From a checkpoint of a small CTC audio transcriber.
Training: soap at rate 0.004, 12100 steps, batches of 256.
Data: trained on short read English sentences (LibriTTS-R), 26041 training examples, 119.0 epochs.
Rows from block 5 of a small CTC audio transcriber, named by matrix and row number. Rows with one number within an expert belong to one neuron, the router's apart. Each number is 500 + 50 x the weight over its row's rms, rounded and kept within 0 to 999. All counts start at 0. Numbers have three digits each.
Before each expert's rows are labels from the 100 clips, of 14848, where the router gives the expert most weight on average: "responds to" is what is common among them. Only what is clearly more common there than usual is listed. The data: short read English sentences (LibriTTS-R).
# router: slot weights (model.blocks.5.mlp.router.weight, 32x128, trained with AdamW), inputs 0-63
# gate: expert gate (model.blocks.5.mlp.gate, 16x128x128), inputs 0-63
# up: expert up (model.blocks.5.mlp.up, 16x128x128), inputs 0-63
# down: expert down (model.blocks.5.mlp.down, 16x128x128, transposed), outputs 0-63

# expert 4
responds to: the word "not"
router.8:467540537459576402542511466456539469541480512538504506540499619474571580521543497436514482530482437471531460530434442518469443464502527473434490435462457518563556536509432447522555439494551488
router.9:522542526437521503518591490485585540514408498469466606498486511402512437493563530481488564470561483624559502542414478525502533554585563547417497452497534486559540535406444482535539461490529518
gate.7:495487373500526539481518466510474448474582486439471500477555570493537499459585470500382487544485489411468465529532443511455457490475478483400505482549425476463558659437521454508460533605522527
up.7:484459465525497560545573417586479522507542525561423502520631511473512529494515389503448489482468578462500483518533402492460446520532417561514539440576527508473586494439450519501485507529500521
down.7:468585567463514462483577594406440528487507476517459463550506375503439602547491566557480489556610449506474497455480495498461477522483458455572482485549516471464462373590499546530483488400507480
gate.8:427424450526545530430395462522534441519459463443498456402421454457511548495570551485529497533488567480527605444455450487581473557577492456465495485441454500420505409495512473545408603468457535
up.8:495481458434542472537597563472408469448485461520519520545554511466480403527510469539535475542534521632479510559481469443418628461469590487489422505541580521432543536513473460490514515485447452
down.8:480502516511540536420541573548525416582439481471473427434426476516533599501531479515499561550429493414467503459477511603501490505487553502498454575494503508473481494632530484563434537576486484
gate.9:515464560523429584471392445487521543553530451487448391470562499479419423438511452485556529570504509534501456516470466489475505461521461499430519451428472428513531437498541475593566548511458521
up.9:447499504432550505600540477435539455584556506496560509475518538528410543405511538454384465517531551417458415537536516468463516489404500485542527495562541474441584587431493519503469417522403383
down.9:504620548493517494511521472427541551556515537466482467544428530515460533475575534545562580558570492476481528514469482511525525452466493509481494448480553486472452555497478519565516394495389434
gate.10:550499499569465454426473456499575522483472509516482423436623526517457381557572462582535500599470599433469454441502588481472387532473435460545547494538459476473495546515493499520483532458497546
up.10:469487600444487513453458509547567599511538516460472534469535478467484531460476401500481525506444631620545561395631523487471506462477411499536444560542467481502549412544462457462413563521433490
down.10:570493579500398415494419445524580403540446492463469494476515488406474460582591525573465501469509457380467528473454480531539443500526505554468579454484491517492427454564439493586515465537551457
gate.11:479580472473492504446525410444525596464492510567423484544447575530433504489594444532529485498348445479538509488471426526481477496449461535455517479437509546505482546494462546371461499487404430
up.11:476509565534449519555478502547499538493480503479517500423507509550591443511494548511502531501541480546405436488512469449481491433604563488464474440565479340459414489503484465605465442463534530
down.11:628559498440469466429432486431477551464468606492449542578525547486443480491593485501526434495433510490583459476536424522519523427476492552475511511412499531400544529530517490419499423398430408
gate.12:550417505431496471488601470378471484431461503456516449535534470546477543482493475574515521520584506485483512457548608505360500515452522477559505549481507507501545517447520502439428528523488430
up.12:537475567513396509463555498433466521467528533480501546431484450501556410441528554516544519409466535575530542477532413434518579507448488503587482496556561468511459523480413433456507509444618485
down.12:469523436517497583521530544481556504382452435489572503501595541498552493565534385495494570486538493557484453629474544534449608523503395531453465515550433605499528505454418449490488473515531515
gate.13:494497552477475492566473431457491520549461395386437539432495569543497501483404419478445577510499562389542586481489432480501513408508493525482503491408457518460480534426548578459495520415585417
up.13:475482436529548514504428537553455549528443558521479498586531572480559520433588443531517566391531442539454449519495463537574460568395530539501543505475505485452516523469493470461496517550526436
down.13:453529438515480461538564452454595569556581479595575510554491467441456434605487535528419545519535537478513488468523661558570503500376487537517543493472566514430578418527406492586452509535495482
gate.14:549534447440556557451438445476491577475508510548422503468606418484523574528523484476561430526529587528422541620490529550590482530498589400484420437486538356490510518454585512431408448491551471
up.14:523536429498470559495451432528494548550528434497509335533513456557434535610500494481517484450505547478503548464498528534493470512541558475447423501437565463553482626474498478422518473418542541
down.14:482442594525474510504436517499500492517529579503556606523499556467467440520535451603542403502520431473481478487575542376447609597554471514551548604498527533450503470490487513521465447470538499
gate.15:458534521472539507522498526417530523484609473490437375479564546470553491585560521546534533507486482556506499455456393414435633511437563520499502508541482543505554479403523534600395473507481440
up.15:558454417489499446533423485562532483604540487472495559468437517501515451545398602519472474470529519534491402492480497549479562580615513526444488515499511429564435500573511406484543459574517527
down.15:406509478503549442474519544439485561509526514521479480493445482479526443583547449470525478471568422515483499570484468440435526536493539439475403493491566453421457502447490506585444505633532547
gate.16:393575620533528547502530622452486490515450521510549613433516561448521506501447563483505517483510554510459477468554567459448477581559573534511515486596549516495427538520582517392512416560476452
up.16:532383474442490566426517469523549468525565514451515541617500481451405479519500509579507497499511439513536501544561563592404466548526425475536545496447570496554436464473435541520495523439546526
down.16:530554440442564520545508526540528497598487537514491530549512471518456538552509515563502367535492485454413471427514521470431554524570542502532538419545475626453536522430634538422468474547544460

# expert 11
responds to: the word "to"
router.22:511502477497411476482526529429487487471514463536526590523544545539455493503540534587494592443499537573491582479473433549420448471549588501419412518472543512497506502447467394534502495501555500
router.23:500538472568491436518403531406491395493543496524537481479534535569469602490501532497533529541476491436470506456465474511460418440504531481458418462431445529495505500522482416541478472467554448
gate.7:615588488489565499466532576444481528502543513487513479410469506480519396512582605503472455472503436483461446501377546448472520544503469473515555508513428547568468533494546462522515534484436483
up.7:392488462554518425478469497523488439380430432497516554498586489467508485497621449511569473466478516566490588542432497495433425498480505534472435512530542556477573478540399451577409461472476403
down.7:445460419509520513539448481497490448463532551543471559530495490430471553524508555589480533474539467487535523481521547581469496463494494455407548482533456423518475523420444610481576486446465528
gate.8:497493460509522617500502511485460567476411438522559495622497549416534461490465397518521534508540404512516531542510494439415506569373481408595528464462476480522529488513508444516486527633460542
up.8:501498579432417476604518516526474442462541585465526490404555481487498485518479557462501496637508489449496519532443515500471460501591632434535525573441540551441465505508530579471391465395501435
down.8:492430520542508542502486512500492477486491571543497517446500552546587471428450461554488464502429493422501490432478541493423494590455473636544559303435511502522486555516485546469489527576520491
gate.9:545478471506499566389576494474579579514384534521542528520492459390485534496515456536528518479493443517470521423512448539510559621487409536467464562458478458514526395487420457541558484494516503
up.9:501579415497401525513488580519421446465611545617351556454450462559532439472490626515499475508506472572465460508501481530444466423390582493557465503474427534554479495492462550556452514503489491
down.9:501492560575525508519640350445534588526410539458553489513444543558467505515539417506490465468399499462493543451558493452445395455571427474519442542479519530522563561541485515497513529564478457
gate.10:544472528608576524590480527483450527499530583495479442462530495461538503513544496504454456458480402425514552461451513509505495572499500487528545524511440424502564546467519394490474505580548495
up.10:408524490444535587450510464531505495439442492536535541541436455434475430453377461440601486484523497475597563533630462466512564497507498595427445447440570523508472484476459540515570516510457478
down.10:499492535553546491555492487493422489480513509472539498423482504484626440526452470469404564475487440459559463479401459421530555483488476502535402529629469466493496559572399465574477506467584513
gate.11:472531544530462548484566487465479524470476470525426506537510522508473524396562597497508530502396474430482423488533456484556493484450520475418501407433451499520513495442457437530524451364498545
up.11:518535487504489486544444521474568484541578542498559423493550464540568457604483475458515504503567528575489573449432474558435513510539549478558536523522481504511495538494462583461383518556500467
down.11:441483560403482507571617581491530552531491573544508501443460519492469540381566515452399558450503542391536507532455543492502522545480498456591530538453409482435473526478459509480468498498447516
gate.12:579442534516441502548534443417477419506402517567490583437493530515494476463499453573511538548405519553442423451534548436523528492596550466504538488573445505469401505478529488527441497440466423
up.12:375551515535468503545434569581553572521626454371476457525461517496434527473505592446568518486501481430482517512571463518467486503472444514424455520529484563505544528526548475496530578506428533
down.12:466550371465491425503491490501501554477471463543509578514565484596514492442553417573507528468458622573532523429406508512502537445592528533498506551534486552495390513598470406531402398381481468
gate.13:512500606526507447544565482479479527540566563528439389504509449454481466462542491555486484498448513551500563529478609329402479610497490498655526480521497457416583499449508562518486548377497473
up.13:482560476466577562528514481527595504504554501548421465575467500516502452414517510562503525452444524535483539491507492495461587535522499432570468471446477480544557507473506457455531575567470455
down.13:551511570432483484482459572553597550449463521480621456513509541442520382447564418588441473491401401534573517564474526575477463523543554538486499547495470483542477546456534433431563446470526450
gate.14:492391516465506545518527471546546454437561465496460482529555487362577506476560488484430497612471475483428499511521492479447469467548471430546542579560512555483506598510483514546514583466450493
up.14:454454536509510457415424617475489466588556500485570446545531509558456471489501562509505519407569472411404433500543391573560526543496508483468487437479461454395532562476529478507483591498541489
down.14:495588536440555466516544452486501455525481560503507428552477466448583534543562464487456460527506444545509516450519417518543482454463547479461559409472505448490589495529476529474431585486432429
gate.15:491541462424494655457475431591481532582546492556463432508515566447453509615417483466541525489512468489437565546438488489396578548461557468427480429613510476522545535510488507457471519447428460
up.15:451446428557397477473521477521551566552562559491540538489469509522547531551476511534441611513473440521521513535603504454523510517560451380503411464490484517516503559507581562436459513509596587
down.15:546456437461518494360520581476621521480470544483548415495486538478420501568464477485404479461544496497473525492477449538498560499501618516532464518523501555536457513562473516506588603452365438
gate.16:571548528461504442581490447538422451482545481490506486473475500542460442506441523484570403468546470439591504540541541530515542472487501441422439611443468442544551476489492508399535494536435436
up.16:499511503472515533540412493478375485484446455604465441453525492504400431443491598602514526460610516511521502487478513534548578470345481553463502471545443524543533498520474394404524505519484443
down.16:504582469423603523494558383505520516597440510526560537541494478390469543482571510488524576533557538547588523501475481537543448508431538549551485437495628484509435467507565497426448462521508376

# expert 9
responds to: the word "that"; the word "is"
router.18:470527450529474481530559589513493453562494536511517419511550539470469455439492540509567532551479472549500530438495477511520485462438511415414392515441553504515527504518533443522448486498605442
router.19:492525476533545459597479493475494467555564525510482453468524572507483587448443490459531460486475470538455473483463461581522480490437515365376460542518554601503540529451506430528477468505561490
gate.7:485475409502527448421561449490563431500594540492379460532549432514561501499432453527530514537514560508575506515443553601552426421502519575476503433532526482397513444487510443528382532433540481
up.7:549542536484489538532527501507494426481519511556542472616441489574439522470438404441454472515577548490614554518433459470506474517554521511522504445486586449442451496446535476437457566357597518
down.7:505501482484461464522420649457507559485502535465497527449480529517494517574620502522519489450565528534405385497466414543568417541548480503489456551538454466539465556391560493516447492619428546
gate.8:517483486419484546467506500523473541461492529431482548574433490320420521586470473487509414444525557482444500513571440435465501502511477451420435389415488478507503480579511525491546576415553483
up.8:531390473465492496507596520488487454381446547524514525517450508456452507510472508423467453412537494538474518494527484523492438497532517466378456484481506624449521505505525486568525517419544462
down.8:481487533473560574461513516483516460557391510473449560467537559496527517502561528509344515485527520493540423449460558551553464471563511472408488541471517480545499466503530539415524446565457419
gate.9:556494465540567576643456537462519551515496480442490522415550505524561440546577449533458567502488523486494569535591563548523549456568521516431492451483411495482403445411490539385404456501396507
up.9:475542458491424445463534512401502455549505533541577453651450538470494525387446612517501497551534483557495542430361483484467469575423560475499422519576477476607505567518460449599424478531562481
down.9:565463501468503535536469490448547520514528450501505508532568435468515482486518428425383516526491475537485434508536532534522488480540512520454540501477486431561490549486510565501448494434450532
gate.10:488567531508521506532576506430498490468474448450523468501514619557487446509516557519504441584484524497508512475498481446593579500490502459510500466485372556595413447501464586474532481427483511
up.10:487462475470598522518486510522509562459471469454412449478554388521522462502468437433515592495513500492413618458581473587504482542487349482508524503475480511444447538622457521472487536500586485
down.10:516535544541546584510449473484544415532470484592535455524494563574520542572533491384575546533458515510399386508460438486394502424555547482544525489521548561528424489399471452531480565516529571
gate.11:581493449524473523613483596413505493411592451512445566509464499422410532445525469469541574553544455573479586530483606541446533523493580494503465490442608501454449548544494525516581590417551560
up.11:545508520518489473617518545515512600482498587508507587532519405517435446445463548542537539585524434467420495578530505488454487466535519515474513520414517429586493540501530494535541606418529537
down.11:491447529606539501474416452463546575487567454545507522548477499445565458628532525518557458424521523518487451572549464505465533528505459512463542486459404571581537454433518410547500469544455508
gate.12:485429465450568537476436492453513532503473464470464460538522412485520552484430488439573482480530609538523403499518491475649656516552520467571509457535628465524471454519428496490566560521545439
up.12:559451471519507530529492520494495475471490495533546529490549423507515488395444517471477436555494528395468456482513339526491472507610467531428557538457401585507489545557432528541596478610602484
down.12:462558485443457361431503537472483517539454494503561463552510488525551524475603498484536605516566461484531484372380466457423468451536579430518593490437539467390398580516516426520498539420442517
gate.13:527495564467450472500524489442578495395603428424454562550500488588540541493458440547467567489546528507484500491552571428500407418474579469548457509443447444405465492542592552494471487480458544
up.13:395520522483519488505461500592441466516467487424481549530410535400520462518583471550509452506444518438539469443492495523565480452516513491484516472556587492607499465462468465492473535547536502
down.13:535464495442426458523517506525563483461498504418448495532524504446516583427525562592477544472618475549488437499493625465551475535516560474473539466567513444487633446580484425472541536483508492
gate.14:495431496479546538543482557466531478509451500486569513500426488462464534558432489457437487541507486509543478427473584436558521562454570572601513422473432565496554455508512447526563498523521547
up.14:443512522511581581480532389470467432540493508476483481465551494467438393417507617446469577469523507470506487456474537461475413534566465473493509488527468499549463434553584515461520525518684445
down.14:583513491534421470450515504505473480478416564458450495530497472481550515471452508430404430441573575401432484479431489579484437461517530411541497547483536587570555356509519510506463524533509446
gate.15:580519512453505568583514463490571443424401555387487463520483556516450521496448507576514502471519568609536508519480555418527553379503459590516503502472576421464432524562400466558489567429610469
up.15:507492559498458505493516594436609489512556472421539503476492521514449489529485467574527480480460431461598506531553534538567509515553529418449440502518490568529496546479469477461398503465525559
down.15:486487451543571443534539384430371534457473596558519481565441490550455412498545540514569472402549521484454456563439541452528483524468445471568522475471506480487484466510564470509450560617451476
gate.16:457545544348542508463495466440535532521522506470488443533497495558553473531425456502416507634484463444520525519429462462583467565502541563495490469594584615415472438467495469529469459545464581
up.16:462544415534421455560557446487472417533520539562557536560474530528390534590559528547580418496550521621484432490553562489468430476500561441418468474405492453482517607517517507379545435495439555
down.16:526619471496577558429484574538481545459562444431510535498526484556517460442495520471558444504483485393492484458406479551477503538498540550416486510494485517454500397440496445471575543578512529

# expert 7
responds to: the word "her"
router.14:437453499493571442521518556472511408506449528488491587532518539588676603451581523433531424574458512494505542521456476537477438485473540479511486517456460430486440528562479451537500469525530497
router.15:526440521492550568502561569491548494501487496435502607525594472473534497433560505453486496616554509514527534559487481527535462553502525509420519601467529470464448589507465504425557489505503535
gate.7:545495514485459524457461564509437574436487503507508468550606476511579508546473435465506525547509502545465555530503430497447603549513450440459531473543424406533461531420558457582453480443594512
up.7:530627491549555549445541537505505502567500461560509516473542484437500507511532562456511459553416551488527536466453558465598528499515513401516520512514415353555531478563462500560518588571451588
down.7:459380472492451498555493538444509463480523468482498433513450560503484507543418394479514577428500474503559453512546574566562500557515526589381585614591499584507492457368547518521482486415512468
gate.8:504486520487570457452547451390493436502572439488565494590604453470516550583486434482454455475448534472582567522500545588589423453529508531429487480528457444462590461514573418466463473503482438
up.8:430543550555537423444495435500486431478519557478384473544559489410449533491563499496454536478473539597573507445481564526516394514513522547452547525519588500573415466493588502497421470490467579
down.8:580498488578440559449530523528423535578482464576431556451426519371483511469492517526552483440437485499476475448529536507423504541436505480565486422542558495466560482438452541551604475481546441
gate.9:455541480555404543505525481463480520458476518563408436523540559502449544543431534492457580409523492488476553472476502510458458532543435490478529506458504554449503509496439543429390486575476571
up.9:467528531618416526461541409520429461432504500541519425491521511465468525510400520497493575394478468482503577533447502455511461540485412450515558514480423438445563470531523480453452573563425520
down.9:542445531425621448481457406558437520545507496475396535464413485518467451464496516530447421571531531470553475594597453539542505390469426515467390544520468515496473491487430457593525559489522521
gate.10:475521499459444460533550547458547539483485465493585565423516500544581544507433550579494484564633561430450529486507507473527470510479502558460511473440519530531475464480500577501478449432461471
up.10:514467612440390436567537483457529550482513484509585553440503465487508616510472492539522457518588512512434524464565479501563503476487565559511529521487463519553518421459554571475437572486425472
down.10:399500460488524511443433423526565492490540504448494489558421516538479508480506518499499572511519509476560533522453427510532477510467538355563441560524483561463480493482495482424481514480549553
gate.11:515494484555498477562404523476421539408451555683583505537461456545422474476561489492546533457500552564435523458523444421558523461464461473476520433536460468457482515434500491546450497537517495
up.11:464544477486447485425490531504526463478461481464433489414534481579536497413542438485515612567468521394466545542509564452362538492534498583471487474462502529517485485556491474561577433472495474
down.11:513523390601524464513499451511503521476488579574489491576467506480476504546509628506519530493551537578504459504464462493525421453473451430541503528593496437552478451458477479450486498481535493
gate.12:535584633470451426533504487499507387515420463473512452517519424477464546474471519558452484478470420474493576479571452564583519402549474415577481477497474528479461463557492548448446542435519466
up.12:631519545437507471501495481462610469546423423406564561518418446481437536470501532489495415467535447435475489474486549555509488478532446433511534508434511529523530483562589471470431522422522449
down.12:513509528473534500488436524364460545481515467470540571514515501490463535560492456532382550436458489404559509469584439417510555472486566523574522578583478515521518523561444426480472561585520501
gate.13:525538531409475532567450461486448628494452451464461425483478401497486571460473483481497601525502456449456448496460474516536430418540579463455540561532500560433498426507603493534495580502413438
up.13:447585463602538488603463482430505431587478395549474577442498537531541512539605575479452444514476486538558443424456466516572524530430469517368577477503433549466537510417512478483436504528522399
down.13:540438485474499457485527460466549477546535539547523524470505562458482561490433563573542543444540607454541522373488529520461611544527504506492515496485426485555514476517426516386404503465511499
gate.14:556460496551593498414361457522409545543557435526515629413469525389497434526467460553464471524514617521503438485471476520541497490512534518515385447552508529416630371418490510542519535470413447
up.14:548480360466543468442499547462432529507618495464492516522430443409574432512518539498574546516615581430528424467552466473518438445497515537459459520484536469438494401451421498512469489517469483
down.14:489466540504415508556488372484504495459528442532477526444460538426461562537487573478518607475551468527494575571485478554512528498425492469464501565607457454402442482525409503414467515536484533
gate.15:564501513484595556489496503574544607462529487478497571473510468480449464555566507574491525553510474508510452453455431592491488455499515370503451437517462484520434510466449498485426530440463449
up.15:463521545403401509462457560529451559655404557531507469591543527611495497527484481524463485481453607483533553466595538443531496532514503498513456480507464450568470517465447476496518594521471511
down.15:572533420507435499467407479611439543471441509552450522446551479546517499550482491572500487500550445476469516490505479451468533510438546466500565563571558567376434521591476510588441470410532391
gate.16:463520548546466562467498483516535501505559579541444526578566507436521489507458545429442522529496585453431531432533443401514522447545454485455531404452444469433440434406499559468414484473475523
up.16:447434517512442451561504444529451528504569504465444427483562396488540474490500429505455498520534478549566442529538460503522537548427515574514504583620518421531563377561454538473462498414461539
down.16:494468434494442534452524497485519536492470463465465577541464520392443501449478510549571564571466441452490522465495630420559462477483474434483525414490579542541469501392533521494490545571490471

# expert 12
responds to: the word "he"; the word "me"
router.24:484409497465447544478405559552597494572419626552543506437594458487543507446478513470584500515472542501547550444507474489385481500542503515531555479514524412474499460497504452600483477486483450
router.25:535414459513433546523454555526561527540524488485545457496536513589503431405548490548600580493445468540524468388465506478404474487550495516492541461564571453429522574480463413542509437521497483
gate.0:503453502430486558417520555459499554476435381504552413468488534440442430457491484514472613531441511620455557513444617514547510593398597467426484473436518527511461504537436433414475550486512458
up.0:525477430394578404495524447531606513423499425592553376525438466436521530472518468522509561501513474471550471449530492480528488554463501472495392448537514447427521455546492615534480527539510486
down.0:477538562428454492411433568475488547559528563507479580464461573532548556511539472480415570511545438475481475517453619410486518485474507438428453522548545461543534541454462517545498595434484440
gate.1:494484444465601395511524464429467537545492488517435474587516454532507595515512470562411569515520486420492500522517527542593458506517507484447454528442547462300563520476538461499399501513484452
up.1:449513552494529505517469411446511501498472468609521510465524502547466444549494544509527487531482503530515507586468487495538518501506446541538499473503491520579555531537470584630453532494516534
down.1:564607557501468447518479485512514505488523554489598552522505445477512589507538471495424569533424488457534528466488430523479446532541368430513467483484479444471581521503551430505466540556446444
gate.2:477635479489584478427478488552481458500487526488535440506503514443553521566435477481423491414480617510550507508477529487505485388437437473442460547442500547553501464545468476455454464465453557
up.2:465491555460438412504577547548492514475437478540455514500572459616418510494421415481542519479435596452481501465498538536514574578584534493480564448509514367499423483474546505482530458534525564
down.2:520594469479453485534476554463504471492479494532489610488436544494510449476526463565612612446482529488502410482548574548403503493558507527518442518516547533426468507528464420586448537524562523
gate.3:515557523480502505564504488505482455415486595521522531461604615434584451457450499572379459507475403437495490611479484428495499537492492534443505486493537437447474513534494400414546463518446450
up.3:537431474512462507554485466490469531514538435471477488431448486561394517552571517469524486516575530507514457589539544511456418380471354543508581431489497498466619582503409542537488494469632520
down.3:531513468581595530541497507452533582427484599516502440432520509485443430548426490516493562440469523473516537567448485492409521534578592545505470488563544415514459474539563438453520413409435400
gate.4:402465503511434509529562568466436465587450488516484431521522445511455574458419593478510497534563444524533583500500542457574529586470577509586423516460504507579423598469523391475467533555479584
up.4:570469455462534542482565435556515618495511478464473507494480540502508491576411483536503519489440559495459495573514496528353472476559546402502544504591492473581479456528397477504505501470466413
down.4:469513571490515412462523452628488472425486497524548496438519482542479545569462451562582482487584544565532508471430573481557575429500447521578539409568392464502477528417486498541550454465478527
gate.5:461554407443491516451593514543505534498523489433451561501466431464454532414523449545508403579566549478437493564497453519462529533505568589607497482461525526625546551442453485532514585509441407
up.5:425565478468478554456546472518498530526475466576504519543486431475466568449512500545477497477463487517461407470510504484544534544516501576497475534496415504494493557488439490488443475412504517
down.5:585512547413442471562527557497455449486391612523509500519504474538460563480566497417512524461484502563547461487483479527489447624504503484481451518439537509448488545492592483459491536493502522
gate.6:501449404469560418417473451451447507533517350538515428546487480491507415546512458485474421425591506496562490447424458528560489503559577432478547505464433539496422472554512471533469479545598530
up.6:435596490466463510399552467480376564468454545431525553530577500446477595473454513476479419481524465513497541509503481518389523479398483448571578515515519380493434513489589478580560481548501537
down.6:519539555532406435454546543488505504475564548514508525478470540446559481447446521410509451545651455509486552534522415607445466505504524535452468523497475593493505398422549600437479455433511489
gate.7:493515506491503528459492481589503525557508530591598488443424546526556480581486515500471552517533445599547440600545544490482525504537487564463490419407413517455478530474641526364433409411565501
up.7:562416550532445583501459423478516461546474482500479565569526572477468494501508487510514501514508501492465509466537487459483515420404483424509559529534495451599472578523378494577475582579448548
down.7:492441530517534487486505582559451408447534515546500476405486530560547424480533609489434510602587466540482445504563432502439501539552566433504566561495463549498610526522500463508536459573449483
gate.8:478497562508478503466486457562456582606549498505452487485524443450565488495413469539531541436473480490457562580502566445434522522375563486492466467440509488482454449567618479533542515587491433
up.8:524455519483496609499448532516460575409571419539481492438544528559528506428464537476445545427500564543519537587575467512470554578588483532508560493493487532515449592596521444537492532460511573
down.8:500456507511511457540533465428610403547428488511531472550562561565532464442534522495588486455503518491521502438518453428506485573436499588402526537540424579599575516487433541540515491506493458
gate.9:511529489471587516543621554539498519449486503517559577503519530477420442510522514500455403574519473425464549473456516414456546564541608509497466501463484464557503513558501525449505564492400507
up.9:448568466564533540458613569506559472476423445503636525485521587530522445485538538485408427541528490405501478454452387460432510490422532562435500463431536530463501530552529488423589595597469538
down.9:491413459538479521463447550479497507553542512475522545579474488562470513419544458461468414514531432486512500443469484497416487456497447544538525504495472487478503442567533580569327494603512597

# expert 3
responds to: the word "you"; the word "i"
router.6:548465494459550572454458443525536541458348576491537484475464456411508505401503621436470489478488503486560519546480564457491554482535582564469547437448478415427549580479428534593557436510436485
router.7:503430460467641470520473476487519488507422501530553497531451512438588582435481590419496448510431471472516508525471519497439476431590587463526453412429462462529487524470442443576564426477539472
gate.7:560495509477549571476562504517494512463520471556529548462414473511543451483495507530523528546513531453535558508564501476536477449502400476532412419492550513575495557493594498401467479503508514
up.7:414457436434510561383525572406518533546449540511548583472503449459547493510614522531570524491538490523459490467422492458502486503463499508460453445553605492531536514442510469463539615543497561
down.7:514513553448592483460519510553484450511432508514442445419427537523505442453444397464450490445529472472641468448518508383528520451470559438522534456448513532431496585553468497560470524529517438
gate.8:524494450513599420514548578565458477508574575555511469484562559455486488551474490523427534581532467518409451411492456537574471554596489442553489528597573411467528473362512508447498433527443449
up.8:414418511550505620487431478484527503506496493490509497482525559314504541511419602520495503560656509571512567442565550484508459520502524500510484468417493531510443500551517445549482462544501541
down.8:491449426440482467472487514507527507491586517513473481480512533455511500499482578514402601505549390488472498447476537548580490482547476436474596431483518439525502516512542493561538428472654465
gate.9:448505503422466479471597523453524525545561531502472457527458431573587423495523482516574519538564547443500528472500510576513437462498574556492505520499578512409446545533475419533533559575498555
up.9:512435542600516529450462477485523477446485452490562479499455571441497490615539536464462466523486445496546544482531556497486579552457371477504504550483392462521586420444509567455439427455469438
down.9:453565508494530484552485543537527489483528538501545406523450450545544469524522443513490529467568562614585502486491522522492427465527598602492568511568553605412470443467543467520442607530479514
gate.10:438535453496544554507602536497536451452425494565496509566499531466492574563485509519505521491449383464442530548470467463437408537549458470443529508499468578443406551649516470515399562474483457
up.10:504486600460451413512550508541534500483466495423504428586459546579531519412544440508476500515478471446487527447534488498474462506484423472470407453494464458568480546380588549485439452506503493
down.10:461508458443524433521485553531587467479550459498408539410480534380481507511496470447521545520448559555442500595509436494505522482551464490557544504457476542521523410511478477492508429509534505
gate.11:462428485464480523569506584453489564456507523551421485473459465419450530455491595531605489462479527546472478538542472526517544532365542411515531484445440556454441555431574476480529524601541492
up.11:533453586520553478515643476400636484486480460513553512547420437512505455474459534504521494451487525500473498540454456424459607499558521529511508534480371448485491419536539510440466478548516577
down.11:516570355420409494541406543604433521443554428521456484504499496424477564509433553508486555566577451489581530543560560567419482542458514518528511445444574417471549492551467582521551512559592518
gate.12:544477443389540483552537480489462555477496591434423449445567555547510414489575486425520522532502421520467493501500522526403546606476494564596502593416455555464520468518498442536504497486477572
up.12:459476506439466498466541495483550589511455557438498474495485581417510505491434456497445451581510536521540542599541511481468525492457485402575466542467489456457432463512533469554437514500494463
down.12:555476538532449506473436503497628501516540491531493479524531475515597432486440459555502556395543441456478387510584536504420489516487464462528497485552508482473528492466468450520559488464550580
gate.13:539531425439527524496554431450509422480501533461565483505497460433494601508604552553545508532559491569494534517418499571472511459514463501473528457474480504497497543485546552548569607372566551
up.13:378544473489530487470432477520436484560561501456507548445528508466441583539456549524555436508475455480506470421486460575448525616506566539395450445497535354529481587525523482473526523510483526
down.13:501607450497548444542546428565485511509476622556563439524524483491513419538473462480504519464487467405541429569466526485583420398511513449508543522407490519506572466483484457442465538576480508
gate.14:433519525535514489504568494494430554572574462494459554547468583486491590446426367499510611527489526526517501442486421418519484545442505466483434564433416453555492498469601453569558470453504536
up.14:514520388580524507518537573441592483401474571547458520537505530559529533532477519504550417610579564478497411492471571509456461556522491487465525460540535579515559455469491486490383603596470520
down.14:565491551450490570494490428474551498447364470512504444461472503486556413403526546510500486524463498583506437527435479551485479537477593480582550471471449432462506522508508518500500407506514475
gate.15:515492481528422423432455513585449485501556526583542516568500539458482466506563523563614447495532587522484456487519582454581518514522448453538438468500524489360524505519425422486487533551452517
up.15:466495605546463384556456510436449484504541497503533519443478580510471464554668554511500510517568492495527571448466484484508555516487472494450428470546488454482484485435485348484441522594539566
down.15:565444495463411525519558503460424503523497550545503437578492526529496530525467415525530584444449496491492415546412465542493554516500456648478400624564400563457508506544544620460494544487536484
gate.16:452608515474564497548527600553504574518505562450458456479539552401438495576442433581544487480468544523485537398496501553500392399432544481467503469470410439494459587522530424504466534514513545
up.16:501498493504448508477480546505510364495496480532475440570485480486592540453560521466500439452530350494515486551531462464460520468601500517564474536490662459565542559532501580521541524458428509
down.16:548548506497503545433437515585451552471522551452477548442473419496523439539494454524526465464527527498533569485512469495528475418457502456441584509438471595458389537456543478460496509524516509